config.yaml
model: "image classifier"
dataset: "photos of plants, animals and fungi (iNaturalist)"
train_examples: 155796
image_size: 40
crop_scale_min: 0.7
horizontal_flip: true
translate: 0.12
color_jitter: 0.1
targets: ["species"]
num_classes: 646
arch: "resmlp"
norm: "layernorm"
norm_position: "pre"
activation: "gelu"
mlp_ratio: 4
layer_scale_init: 0.01
parallel_block: false
inner_norm: false
patch_size: [4, 4]
conv_stem: false
layers: 12
width: 256
label_smoothing: 0.2
loss: "binary_cross_entropy"
init: "lecun_normal"
residual_init: "none"
optimizer: "muon"
muon_scale: "match_rms_adamw"
lr: 0.0061
momentum: 0.9
nesterov: true
orthogonalizer: "newton_schulz_5"
adamw_lr_other_params: 0.0011
grad_clip: 5.0
ema_decay: 0.99
steps: 12900
batch_size: 256
epochs: 21.2
lr_schedule: "constant"
warmup_steps: 2580
weight_decay: 0.0
adamw_weight_decay_other_params: 0
Rows from block 8, named by matrix and row number. Rows with one number belong to one neuron. Each number is 128 + 24 x the weight over its row's rms, rounded and kept within 0 to 255. All counts start at 0. After the name is the row's rms in percent of the matrix's.
# fc1: MLP up (model.blocks.8.mlp.fc1.weight, 1024x256), inputs 128-255
# fc2: MLP down (model.blocks.8.mlp.fc2.weight, 256x1024, transposed), outputs 128-255
fc1.716 087 [161 100  92 143 110 137 160 177 123  97 145 100 118 122 145 126 155 156 104 136 146 145 122 109 124 137 147 146 136 130 122  94 135 147 125  80 144 140 146 127  97 144 109 116 128 157  68 100 130  88 110 143 144 135 124 150 110 150 109 165 145 118 139  95 124  86 135 152 159 170 162  96 117 118  62 130 142 132 163  93 123 132 116 163 118  83 120 130 120 151  78 100 162 111 160 138 106  99 170 152 130 108 107  95 145 109 149  97 109 136 152 117 133 159 143 105 151  88 142 169 136  89 119 110 149 133 159 158]
fc2.716 087 [134 176 159 146 137 107 114 140 155 127 140 158 158 146 147 121 116 135 133 120 118 175 130  88 125 172 106 110 129 108 157 150 142 128 156 113 104 111 149 126 130 140 110 146 113 155 135 148 118 176 107  85 113 133 157 128 185 106 118  97 123  73 108 141  87 165 133 122 136 134  94 151 113 115 122 142 128 112 124 158 113 140 139  82 130 126 126 116 151 121 109 132 147 148 145 183 144 123 122 129 154 104 163 179  97 128 104 113 106 109 104 127 137 133  94 135 105 135 122 160 109 130 129 115 136 102 135 158]
fc1.717 103 [127 120 127 179 124 149 114 146 116 106 144 144 145 147 139 142 128 126 120 168 117 139 143 134 117 133 156 131  81 134 112 144 135 157 160 135 138 110 146 112 133 109 154 168 133  65 179 101 115 137  83 138 126 177 148 142 157 139 140 127 121 152 127 130 133 124 104 115 133  96 123  98 124 119 115 107 115 131 134 149 141 125 100 103 136 146 130 171 147 122 137 105 152 124  99 134 133 129 155 137 135 116 131 164 176 190 149 138 117 182 168 136 149 145 128 127 163 143 145 111 146  96 133  92  93 128 129 134]
fc2.717 107 [135 174 133 113 120 110 126 127  91 105 145 133 139 139 101 154 143 173 142 111 172  85 153 110 133 107 117 145 104 112 106 121 136  80 126 142 139 141 120 147 159 101 148 135 122 134 149  84 180 148 124 114 156 117 120 161 163  85 100 125 136 127 118 100 126 128 159 117  97 137 129  85 127 126  75 124 141 168 116 113 156 140 122 160 137 102 131 113 126 136  95 112 140 126  93 166 131 147 110 113 104 129 108 122 145 108  96 155 113 132 127 120 175 153  89 109 141  95 174 173 116 122 126 116 168 118 129 111]
fc1.718 108 [114 123 164 124 140  97  99 149 131  76 110 118 139 127 115 178 132 135  78 137 121 121  86 138 129 102 155 144  85 104 115 110 155 145 108 121 113 124 134 101 120 153 114 157 111 132 144 138  91 128 150 120 128 119  83 117 114 160 128 145 178 133 101 111 152 135 169 123 120 125 126 176 126 158 145 106 121 148 113 112 151 129 119 176 134 101 133 105  72 144 164 110 128 132 176 106  73 114 167 100 118 159 154 103 127 104  86  98 153 104 134 163 148 157 156 113  94 111 153 116 123  63 134 168 119 146 146 123]
fc2.718 100 [163 169  97 129  89 120  63 124 140 144 148  93 106 100  87 159 130 174  97  92 109 160 107 110 157 155 133 153  69 153 115 142  97 128 145 130 126 148 117 111  61 140 152 131 104 154 153 123 105 122 110 148 131 150 114  94 168  83 141 136 124  79 118 106 112 156 113  74 116 131 159 139 117 163 135 143 154 144 149 153 147 137 134 145  84 130 140 145  97 121 119 140 124 131 132 136 181 126  92 138 151 137 152 145 151 184 106  95 144 126 109 180 114  97 118 153 162 148 113 151 119 141 129 130 125 101 168  95]
fc1.719 100 [137 110 166 149 182 127 132 134 114 150 128 128 120 138 139 142 131 129 136 135 146 102 156 102 118 162 127 161 124 142 130 110 140 126 113 101 141 109 178 139 168 123 152 131 144 155 143 120 134 128 152 103 198 119 138 118  72 110  94 124 140 175 127  83 136 119 112 121 118 144  82  94 162 136 143 153 104 124  83 150 134 111 108 132 101 163 134 119 158  90 125 136 118 138 160 124 115 164 164 121  85  99 111 123 130 131 120 146 153 125 141 143 129 164 119 117 106 166 136 135 130 103  84 107 163 132  98 125]
fc2.719 103 [ 89 164 125 112 139 137 152 120 118  58 100 140  96 141 121 115 113  81 133 189 164 101 140 105 139 117 156 137 133 122 128 173 149 140 115 159 132 129 121 156 126 115 133 139  61 158 107 106 135 138 106 107 109 141 120 116 121 152  96 152 129  95 106 177 160 153 105  86 118 131 139 127 122 152 196 110 116 100 137 142 118 151 135 122 127  87 143  91  99 147 123 176 108 106 113 135 100 156 104 123 112 131 136  98 110 141 149 136 117 111 144 128 136 139 111 111 153 139 118 101 157 150 107 162 169 122 119 129]
fc1.720 097 [119 136 179 164 138 135 116 103 102 114 101 139 131 113 148 149  91 127 101 137  82 162 181 116 101 133 105  98 116 145 137 146 148 106 142 128  95 158 161 111 188 116 125 174 149 167  90 145 125 140 109 129 156 148 136 107 138 165 124 152 132 166 135 128 115 113 119 116  94 117 154 146 124 129 140 147 138 160 124 111 116 121  47 122 124  97 130 115  94 112  89 106  94 112 167 119 136 123 138 154  79 149 178 159 138 134 133 122 140 125 120 127 143 137 130 125 127 105 142  98 134  91 152 144 152 158 156 115]
fc2.720 100 [150 105 110 168 157 179 172 187 119 121  89 156 158 126 180 178  97 111 124 169 105 145 148 131 124 174 133 120 132 154  77 128  95 136 156 188 136 140 127 205 109 143 121 172 144 119 104 119  97 129 112 125 148 121 132 123 141 122 155 126 175 113 150  98 129 122 138 156 118 165 155 127 168 110  71 128  99 129 117 110 114 151 145 144 116 138  89 139 124 154 146 130 104 117 115 148 109 128 119 129 105 101 127 107 153 162 137  99 129 105 138 137 152  96 135 115 106  89 113 146 106 145 134 133  86 129 127 104]