Weights of a small image classifier.
Model: 6.63M parameters, 40-pixel images, arch resmlp, norm layernorm, activation gelu, patch size [4, 4], layers 12, width 256.
Training: muon at rate 0.0061, 12900 steps, batches of 256, held-out accuracy 35%.
Data: trained on photos of plants, animals and fungi (iNaturalist), 155796 training examples, 21.2 epochs.
Rows from block 6 of a small image classifier, named by matrix and row number. Rows with one number belong to one neuron. Each number is 500 + 40 x the weight over its row's rms, rounded and kept within 0 to 999. All counts start at 0. Numbers have three digits each.
After each neuron's rows are labels from the 100 images, of 14848, where the neuron reaches its highest value: "strongest on" is what is common among them; "peak at" is the part of the image that holds the peak. Only what is clearly more common there than usual is listed. The data: photos of plants, animals and fungi (iNaturalist).
# fc1: MLP up (model.blocks.6.mlp.fc1.weight, 1024x256), inputs 172-255
# fc2: MLP down (model.blocks.6.mlp.fc2.weight, 256x1024, transposed), outputs 172-255

fc1.641:508565495469455471483469498546435494509488463516464387513495515481559540474569442505548447510538449433574587459511495485523576461536480519469488499441531457515535505366491514459583494534499462500551503515522462483518551510517510510516551494528418482490
fc2.641:527501501488504519535546496480506516537488426515445498487502409490536452511556493482464476410582437514502495446486491542552475470513496512494491563454533475535582522461523510536423532491535416445436455454524483487470445500487517542565456454469440557529
strongest on: class: Insecta; order Coleoptera; family: Coccinellidae
peak at: centre

fc1.92:541488456446534564605525509513523453505505499484472494501556429596520505486517527488559463452536533598500491507507558493472544558535450455529520485492509448490528542511467491454517482440462504496433482569546499468498532525538475567474514517506512576563
fc2.92:512422491505518515475525479557513572547542501568543523466539463505542521429515501516497550575505524497482472507513428484547417511467509466414473492508511439514497556486490538527498450497422514530472558536464506577462422508524486441538500558524476492457
strongest on: order Anseriformes; family: Anatidae
peak at: bottom centre

fc1.210:523471500462436501514544486549512519474510426422446470562454452494509573562478482503454524450506554521568451444518515493463478501472487531559462450444497557528443520496474480488489488444399509513439467434489557424474471480479524458504507499500498512502
fc2.210:468501539511504412449495529397480477502497569551533529531563531519433446401514471500512405478464463491524463485470529460541492526554512494438492495519459508433473492518435530502471487483514506543493522566554498453502448525481481509538411440487561503477
strongest on: order Lepidoptera
peak at: bottom left

fc1.681:592524544460407471594505521494518532460496484494456467540501488424491445487492538498467542447528457449486488535506416541563505485499471514586461473558543488483515472465414479531485509405531563461539491504491468494472444469546474385545552530572488480525
fc2.681:536483515476527410550522447514490524511507466455522496445526598444577561506533476502457478573502522482534471567537462434475477553511494547496557494483472522487521509450474444447567488587539488534519463472507550560542479503527505496526503507481497507486
strongest on: kingdom Plantae; phylum Tracheophyta; class Magnoliopsida
peak at: bottom left

fc1.470:557478452435467502511464511486504583409507483495469547551532511454496482501467570368462491533440490452484485518522579532500507570511536521503561536452515498507517513479519505501528447484499541476509415462481478531465416515538483519561413501525533556539
fc2.470:470554557549562551549573488460476501419508537495471511470488467522452477577571494547472506495494522490509500559495525511555456536513586486504490580494532501503467508501569537497516538553406418480517606508425496488593474524480442454493471458512514469492
strongest on: order Odonata
peak at: centre

fc1.561:520520549423463496523511513572512541530523440598505465438455497519518439465498529457442491541490479566544491469554537533532455482523548510520481452466504505492482482448511470502581542501502509437454547532474515566480552511518599501431513506462454434488
fc2.561:515495582468534508539540489498500530498487543489545485587482522516463456526515519517431454484491465449484526492491500529502499530544508478462439498457468397513496542507457566511497445518520480496468535475502448497457533460567483520489391486462402470510
strongest on: phylum Arthropoda; class Insecta
peak at: centre

fc1.26:558536555491550484600429504450572500500488497558511453480530475474470496472483425556487485537468469471448485538499509504503433475532517502482486500535521554459584456480415466520515517505523475561494477501500511516454482558584484538433532495463480576451
fc2.26:481541579582535521455526467533537517552513520503572592540541510441452448491472488523529537499488526483506405545501524506521499475519599516562485489547480499489557548510516535501489504471495521505502508427506475541559585535430485469515487464480491472495
strongest on: order Lepidoptera
peak at: centre

fc1.656:481510489451435554511550527517517508493516567534502538521494454482410477478524578510504513495571595542487472491532547415527508492494460490486474561479500513502540472470531480505551454572474426537527553477541535477476509469467461507504525546454501479470
fc2.656:560494493546518559504495504465446552546530526490526516434434469551519514456447506598453506496568476501473484571502464444484452500563465508470501514461537521492489493464558446459540452460515491540379587523482470595456462479485461497435525489476506534435
strongest on: order Anseriformes; family: Anatidae
peak at: bottom left

fc1.667:534509455391498503520520500513527510513528519574440528480545458491529425522480490503401487569501587481420513547588564542446573517534460435470484478419460433506529515527496476468476521405463523558510489433532535569558536485523503526511484433537559512532
fc2.667:579520545534483436489477442465437509510527548526492508461511522528516526493486478453479499480518446544498514512465466520500450504471479518474460490550515470532485495506451485500428461486518531447462477543508501489503586517564524531522501504457538458484
strongest on: class Aves
peak at: centre

fc1.430:439544509531508463487508435502490529558445500591530524532444529509522448505532563534526478474476493468509527450544529542503457451538484494486472461504455550540508470510496519479485506542511443584355472507446525506477471467484473511500458527469588456491
fc2.430:457527490483495567470468466478494469497510517556506439565551504551592416515502525498438437514520444434491503504481551492524468519520454567530600454489508546542494460569448458460530511510423391465538480538463523456509558480538425444457443523498519503483
strongest on: order Passeriformes; family: Turdidae
peak at: centre

fc1.84:544463469459503472456433505574524535523504509470436500532502445494442486497540454568531395551491546529482492460487535488414461567484526583467575517499473425559543494546565502479399500461549389499516512474536445531460521469446539557547493503495515513543
fc2.84:476505473484462533537509574416492438528465531531508528515476466521498548474530508488498555529518517494520548540558525484427500419489433489456456513477476433560491505502476563497483487603498531496508524541493515533486497427450432470507560470539526520511
strongest on: class: Aves; order Anseriformes; family: Anatidae
peak at: bottom left

fc1.123:484543495503444524488529534505507425447536578449476501527545477484504539433522548477447458543414430470546480507553529468562545415518563497501491500477546575542539447472492560525514513515434392431456533535491505503576520469512545496560477477513515514504
fc2.123:490469498491479537507501476486534545482495490479500573571506455512516499571494429529562512440524568521428473444460559484441536501437525510534453515525483545375525529479596477447517475465484538437484569479491479575435480533460534580484524539493480472409
strongest on: class Aves; order Passeriformes
peak at: centre

fc1.169:516508489461496549535454514507493529432451478470404479580572461518452461519510491527564477517492507586563540550535496505404463435545506466566446440605586457524547489461477399471501510474518425496478587461501500573474486518561536496592491456498533492490
fc2.169:469515594484508536537507506506552485474499517431527529563520466468436533531411574557528483517541428448443465498506442487453466513439494484520588589594495537399514496532516508483476531558461421510460452434495498516457496516483488479435524423546501524532
strongest on: class Aves; order Charadriiformes
peak at: centre

fc1.527:425473461508455498538490438470533552553544487546448561542494430421449496490463499510486455524574602493491477508450479551530488500493461503496553488504565528526466556549500511519545513558583605499396521565477523506488526515588466540416543511502402474421
fc2.527:505535443475477509484503549438419514520461552575531508493501496531507550501531470560491478473512434428424547523553543503516432487461499533497453496475443465458510478549565485488462454518505417471518487476478518458489538463546562568523476515477569468530
strongest on: phylum Chordata; class Aves
peak at: bottom left; top left

fc1.349:493448515548523491516523491518532456444508512543561512478533510501525453577447494468463534566465491514507547553514464465465491426359459444515526494502432465568512529501522495458520537594414492454575495482538536494475472511462522511490464445478445502509
fc2.349:483471513440492577544581443481635474481525516555468579500476463517555517455533529395499505617569530477512547504476546541441500578523533491462436467518532449432531461472443511447514422449492484521469443547539504529503551504583552503493524565430493427432
strongest on: phylum Tracheophyta; kingdom Plantae
peak at: bottom left

fc1.416:510448512526456531528475531471442458507494555493531450498458487539429494538589483476521501551469474528447542477469469554495486482440451475530568523501506463527487489474555607483467545499535552518470426469481476516560468511534526472490497493596508529482
fc2.416:482494502498488508524506498517481404441454489527505511544512471509550458435442510505484505488510479608542544491459519486543511502496542512526535457513521483434530503502483475547477431515488517510553521554479492455532494468587549580578486472536469487534
strongest on: phylum Arthropoda; class Insecta; order Lepidoptera
peak at: bottom left

fc1.571:376527517515507480523519535527450500555486445538491540433544535453516433501535488497461537511520518508504489489589455516535475489535559540463518456471537564465482470502447517472466558453491475539449496467534561494509493469477451442531584501481565511623
fc2.571:414533506536520505529528480571491571582434547475517496486533488501535449499480486554484550545500516523505467514484550551490425541448450523532565431455511492454477453554459489526482576483433403526507514558467477456488526472501513495470464485514533400510
strongest on: order Passeriformes
peak at: centre

fc1.736:492470468502501479527515401539499483491389561516500481519483457473506538515489497515506512513494433492517506539471511471530512472472529581468451508464493514486496501503476476488543481534588523501514524471526513609394567539538548508502519558491503508516
fc2.736:475465489465550460553418491452525482542451470429499515534486468439453457485543492459471487489515586465464462469478553489514439573484474471484460486494529463503509556527465532492500563537435448465495540509537562509470445508487490515456476457446514516503
strongest on: class: Aves; order Charadriiformes; family: Scolopacidae
peak at: centre

fc1.164:493537484429513468446496569526512606541442503459505538528500436473578483572483566558477482502522546483479465483471504561478491500485485489562463465509500522494475447482557583486484591441518479537500504520416513545543499488584506508518513542521558508512
fc2.164:523476468472468524565454452540535416441562418462507496475463521469487478427461505468459572506584431496515522522555581509519540494462499470478494487523571599525489517511496534480501487502528480473542521502587493505480493525481494549476536450465490567478
strongest on: class Aves
peak at: centre; top left

fc1.95:497551481464466497439500447510442502512488484489486497506596518539463549548446506495526477569483538484477473568492494508500479502470508476452497511446525491509520497432556472510495474488434485523530479428551606555455460528523555537464453445565525467453
fc2.95:508542592447470481519546443486498507450497431487515485530460534513556425518534462531426501526537510526511498497498457525470493448473467549499533420535515516519486461539506480470497528535577460453503469363509524495468513498542473511450515500507508539458
strongest on: phylum Chordata; class Aves; order Charadriiformes
peak at: centre

fc1.262:584536552497537453436575511570493451538576503498511488517501500539513542445504467507447498525581514504466543521510521501546503473475451556530494495549538537484498429482549545480464540601490569539468555502542480508537547505435489457572438471443516416485
fc2.262:480527489557544427480465497493542546581525506477495487488513454581505464526486466412482444470442489449529529480471503449507439493486517487538527533493491528568468531495506490438516530491502579419469472470496493460544579407517545487538521571494536463463
strongest on: class: Insecta; order Lepidoptera; family: Nymphalidae
peak at: centre

fc1.364:427538494486472462515507530509553501516469463445536553514451468521503501396500514419461509543445488432496512402492469495571489494476536573490537533490495394497545560519528549497514529558530555477479496484512516447443438510471472499482446441490476463530
fc2.364:528414528494607490468450514447484485399511538527500534483498531524470538575571523511512496523547522448508414462563500511462486560496480499482545591543512370517541496480514488513549449513438499509512585528482563487474470494528535557493491469493530539548
strongest on: class: Insecta; order Odonata; family: Coenagrionidae
peak at: centre

fc1.680:502554501553530502500432546583515455532410455536471475499572529561546494499519494469438517510501457515531585499493484491577410484493438556414526601524489544573493485498465497509433593514578520578486474472511478476534523495498488521484386478535525440476
fc2.680:424475486474553512562518522491498487500521530523549558454459549500515505514561506458465405540498464487476531494542514454481432609509513554498489548561473567444514501497478536454498554529439498529472549558474525503503547517545476487474452593509558491494
strongest on: order Lepidoptera
peak at: centre

fc1.639:402482550444522546558538530551459500521594538542550523596448510534474487482495529438498423573535560456566447519493523535433496410559560416471482460469544501501479501481463516502473452481513541546482504480556483448501487504545486561463568497514427520496
fc2.639:497560525488526447478497572464479550578436485436427512506438503464547491480465457565460522521479457522458532482466512567541474445466508467459505472508441445523525551546462500561499518613596474539544478441475541505486530493453450522408456439491494483462
strongest on: class: Insecta; order Diptera; family: Syrphidae
peak at: centre

fc1.343:441477460514483478476442486506541557462460439503477494524526545593488498532527487534459554523540488509505538493472510504521484570485528467520569418490507548518496508522514507497488510416543532537546505522502511486460484468520573555517448525425448507539
fc2.343:477486499509431458473569525487394415458512520544546479487433471448432489529524532521498451487547522469517495528544527515506505476453528569498536473530498488497398487487559522537443453508484459476443579505475515509455494539530501563563543593449515527508
strongest on: phylum Tracheophyta; kingdom Plantae
peak at: bottom left

fc1.473:552491513498441497486512456539475570474508495463485552523538506617512516526562569459590480444488490477453549493527520472525440497487468541447548510487521498445516519506527548553499512466538460498481509539498535546449490495493526520507476494559497520564
fc2.473:532520458564511484467495410457562477475480543467492455486474534526468487467496560497512509490459543506476513531468502501504536463447482566519444441503566542484487503485465480519508512476498531416537552383437505518484526467510539512445464452420478504458
strongest on: order Charadriiformes
peak at: bottom centre; bottom left

fc1.731:525499462472495549530509507551520496484529486518475483400425561431513497544525595460516538514546517497532493475560515486378504527544512525479492457532443548520547541411522534500488538501510515451574501494516515516428500560548463445522549561500464442511
fc2.731:523491589535494527527511526576451534507451453493434528541512499531463538527570521581417585519503467495521541447505477518459557497414470543515495428450435510511481529483543515503461529449554559538499448477493446534447482518489479517480476484495474524534
strongest on: class Insecta; phylum Arthropoda; order Lepidoptera
peak at: centre

fc1.643:412491494556460507536458494500506458471447497493532514557524458543467576493450522450608579549442493475555435460542513529458456448472544460564497504545521536518510478472505503488525520547471536490413546499479473515445526507513513532490548508524453456472
fc2.643:546509512479517511476511460568588433562438495446471498483524485502510582461481478415546569479491461504535474542495493449494514597566484556454485535512443436528449493559477525496464469495586486451497443491555507610461490528481500564470428545528510524579
strongest on: order Charadriiformes; family: Scolopacidae
peak at: centre

fc1.515:521466481536506497475552504452471512494502505437475504515497534478476402489519493450495568579471506452510494496566421485491414477542474478505541583518470586423467559458456563488458535467485488549469523568515475578498542499557516505580462534433501476512
fc2.515:519519500540510517551497540502488564518509478546539451498536425485459532503485601484492461537489565538516500476520526454521493557467445522470538490424481513462486510464469527482565514469468503512467520451485418462550505501476578504497494479516569543461
strongest on: class Aves
peak at: centre; bottom centre

fc1.334:545447507506586470543481503521519459587509545541481503422408432438518520522496452481487482534530511557520566535537482491508478479574551504509557545576483477478505539458470473499543504520462499480498536489505435522502516535517477496449485505531599532529
fc2.334:462503508447433428504495491559472500570450478528427511477518489448475576533480471488465592456496441472486497484510465511468440513570496513454556512483467572501419548525460487457397492526501481503495488526458453496457473402466472581487515508475448525469
strongest on: order Accipitriformes; family: Accipitridae
peak at: bottom centre

fc1.111:448512517494443452553484497545457543518541534571525498391536486485532513469500463501501474452476526498491484461497454550551439559533494510534485528535475516533508522511478504507563482525434526459538493512490542456570490543508529486430574508477484514511
fc2.111:457561463526462480512516489510486487531477492446515512482478504486542505533494527471490455508433472504491531483566471416502412546536449483491539548483598459555552516479481566445425528422518509514551462506532504572449475507460390523534435483508536567542
strongest on: order Passeriformes
peak at: centre

fc1.135:443463550560525514542522477539500549451504540536515524546518543554489529476462499559525450472499522492483425519567521488497498492512493482449455544465512495527508457491430506465451500536363463492534528485496430500476495514559515496491443461478505479470
fc2.135:475515438446484517543464488544439520463579554476465496505504536557562488482471502491567493546470472505531511509536516561502447513441513511507534448440453493495470528511443460507529508505520536502418502529533505543463553555517451516456502496498429508548
strongest on: class Aves; order Charadriiformes
peak at: centre

fc1.258:590430433538549451484485491479566541518507478567514510441469499516452503531543551481582551490536448573504508506459420434546517524483494428548516562309476503512531529522487542485501492508478544495517521528495476498511481507520551568555543428472496501561
fc2.258:520489466439529563544503492501386532483462503532549507548511569421549471511480533480432502532470526456504473437511543426449477525510530505528458460639485465495484528473535580467482478505463447516495498498528503503509434563487511452511541483492511465538
strongest on: order Charadriiformes; order Pelecaniformes
peak at: top left

fc1.640:586490499547443428457471491522495551478459430543386493496474530477497490465481457479502486496548482543510439496557519529495417541474437465518512513523490493498543501453511478482483482529510467514486472487522460527513585519499474486480541518493426468497
fc2.640:530550563502490498505539456506488459534597485562491495480452510581483538557457480540425482532546485542542518496436466495565523485464419525558481428443441520489488485431472566516523464470579509519527444472476490465477520520525469592473506505481471523487
strongest on: class: Insecta; order Lepidoptera; family: Nymphalidae
peak at: centre

fc1.151:503442511480561574450511501543536523464491498478490478533446573470491498522445487472564514511520486516509484512623477565508501566546545559550456471525535534531550522461492536505526534568502469490492492422550488524538470488476514553469484543468429457491
fc2.151:569496469486554464498545451473535493550444495545496484614498545570453489492461495475496472485441453553485513515453464416497425489511522451505540499524498517441448535479515476486552475550537568448532492485511496490470464441497498484445443511560536526532
strongest on: class Insecta; phylum Arthropoda
peak at: centre

fc1.615:456461474522457582518505544461443521437461445469457453534443518481424532556566499510513469585528505541525538530541537494452491467490518491501509452467533461481471501517499477435567457462494437407475522565504492526525482531471509527510438551539585511481
fc2.615:483480533582547509505519476524598500565463450492516439527500484535504616473510519436517494523456525494495446468576535475545444511509414524549432463572474459498517511548487550533463500426492456501432510534479492509552457518435471441525406510519516530471
strongest on: phylum Arthropoda; order Lepidoptera; family: Lycaenidae
peak at: centre; bottom centre

fc1.49:521507530413483470529543570546602509451503522520523501465440433459515504458561479483545534502428551565570572530527494496529452615526552447514526446552519508473550474466507519490554421469537432520489527579536538541509461548507508524500525476538437519493
fc2.49:519497495460482534486557497491510516529495488527528476567492512445418538535493515510510523408466508527446410470493470571536522531506474518552497521506515514486459474491538460455483524496448417501544477563447521506463521491505543512468476468480459434561
strongest on: phylum Arthropoda; class Insecta
peak at: centre

fc1.542:514486469495499534531385532481468456513462521505482531461534475503492497535486478455480525538476532508443536514557525569531493492527556551430522432522519456547521520523506561476473473494542414482494516511527497550511465430476505538533537516536369474498
fc2.542:493504455517498530493546540468470529472491509523554472484505525484479520470510578487523439460441550479601523571480491547465425503519472492499524552425522476529446493453480552532497453549448460487488495516517455476591525520502519492479450472479517510543
strongest on: order Odonata; family: Coenagrionidae
peak at: centre

fc1.29:578516473484512469391495504487505506518510498509583532466485490460547509498515545461438510512484500523560526479519509484520470475485565497488549504595495493462508461458425528513511533505507480481482516449536478531463533528526629533550448531437518539411
fc2.29:500485447494466500428496509541483597535563459481574502493488604495495495522565473461503444506534533492516459489488486608479441501427460436511491517466530517537542513552485509509453465595528466506494494618455484482428571542498520493462525437588470485525
strongest on: phylum Arthropoda; order Lepidoptera
peak at: centre

fc1.73:536488532432507490498540443551525566525464483521484490467483516583498519426508487424536548503476485538475543482545554506471454440447542560497479446524552587490513470534504517478563453450480522548481480504497549432519499463539497503461489472491472463519
fc2.73:510478458546561439457452530527527502496445523477486535609568494478511466492509496573483517454486573481525493516491531475520505416444568449548468468548440571484502553448442470510514499565511479519498497538498556484524442493488488477508621464504473577525
strongest on: class Aves
peak at: centre

fc1.248:523479472477528496521527489482500459346511533562471523562495556489467489495508512532470514521550524517525542507544485495454492527497512474507594514494560472474462506571440519527543464547492442517470511415497397460491461488503540405524523531470483517554
fc2.248:468537484493479499454503475434492466412482475523563485515537508459552538521503451487491483518552611525497561451458463485530481530510567489505440480437495547503570470488523531487548445567400475588573520502495507511502502507473450496492494533518474500512
strongest on: order Odonata; family: Coenagrionidae; text has "damselfly"
peak at: centre

fc1.718:473527496537481468571472455477576537442484557454527507501505536610471518478476513526417509522397416420481446464551496597483509484479485527482489506454536488542523489522554477469531498628477510537489487522465559440454424526555539496507522491497495537502
fc2.718:509462495526464546468492507462552477487570522572502545482474540469443544474473481530424511514572510488521507529472472370530498532500493471553582397530528523563483577413534512509515462488554486526488425555534477518497572536507551507562509568525485562519
strongest on: order Passeriformes
peak at: bottom centre; bottom left

fc1.208:482481520478470557541519527557522523493539461545484450483522497542519483532506503477527498492511533502471608475531515515492480470411516496579457585556501539539509382421520554485518499518463522499530481470575518452501512516500559505504452487450497543529
fc2.208:528507534551477497511510473541544479518504478431464525518503454471476496522533564548488497546492439520522479499496535517532386427481478569476488590528456477521517532460490476523444537443516539480478502439456436549487522528516497456474540485460522458469
strongest on: order Lepidoptera
peak at: centre

fc1.754:443422589451478533515469499508519483476456447456501493512550467443473534469416508490591491590495611534465437465515525486524566538531479497477471502451484532485476504473556404478460531559519490476562496473522507478520472489545554527524527483528483537468
fc2.754:535527385526506464531550495485525493446521520504529495452435536551512505520501457516452516515525449471484579514525501443515472496476484579544516419475506548496511484586485510490526448454469548541493548478561502533511524509557454422509467555538510472536
strongest on: class: Insecta; order Lepidoptera; family: Nymphalidae
peak at: top left

fc1.392:506497487481453522508507509597495469541516410496553478429468507486505472522575479525558440479496441506608557515530525551501502464530563574497480454478465527428533541421500579492463500478522426544487539511478485438494505583532529447536514519498494455550
fc2.392:469514540495485449555476439493484530493466570493445499482533530497438524472533489502456491475576477461493518500549572491543489442485472481546496502521559535537523484499414452507460543407425432465517519489489512598430479559409448491584514470467516552476
strongest on: phylum Arthropoda; class Insecta; order Coleoptera
peak at: centre

fc1.176:527511463525598527478555523447562522469530528485528469477515516464520465496481544465516407529559450553481542575543449473466535495512464472513516586445543473525501545554463505494483454441507511560440428496554460452461524533521475514502428436523463615527
fc2.176:449412476486561537518477492542463485524481473535510512421495512455559473430530476518477430531467465446481461519542558507535561481523514417480515511441538492483554479531557502442517561553541503433506512478451589484472455505493454559551569529517510444507
strongest on: phylum Chordata; class Aves
peak at: centre

fc1.674:483544460441469535498553482494467475434501450464489562541493493461491482574457437431477571440573482566518477481528477515543521552467549470497586451497527405481527351514515579493501505538511509499519493465521455480439558478566449490610479468549476473493
fc2.674:421504565516516615579426510513513553476477444570496471556539474470473487461492574508477410495483511504446466556590470491512495545495532434543501567491455583512537442455540446442510492512530553511467465537441470536501456478569566526489558595560478558455
strongest on: order Lepidoptera
peak at: bottom left

fc1.161:463492429474514492408496385538529518613502481517505540559512555536515453479525464550447524520510449464486480533520576472546491451469475598569457526546506534521507511500555526533461546540513415552486474547500571538537513502498443522552494534489520398505
fc2.161:550538603532504501481476389516522483525528577585500506444518490520504598491498478487508455517537524403551434470465567506449440525592488489493485526507500507481485478547419506468497500508506443557575517509530448449537544546532474445570495524455488500548
strongest on: class: Insecta; order Lepidoptera; family: Nymphalidae
peak at: centre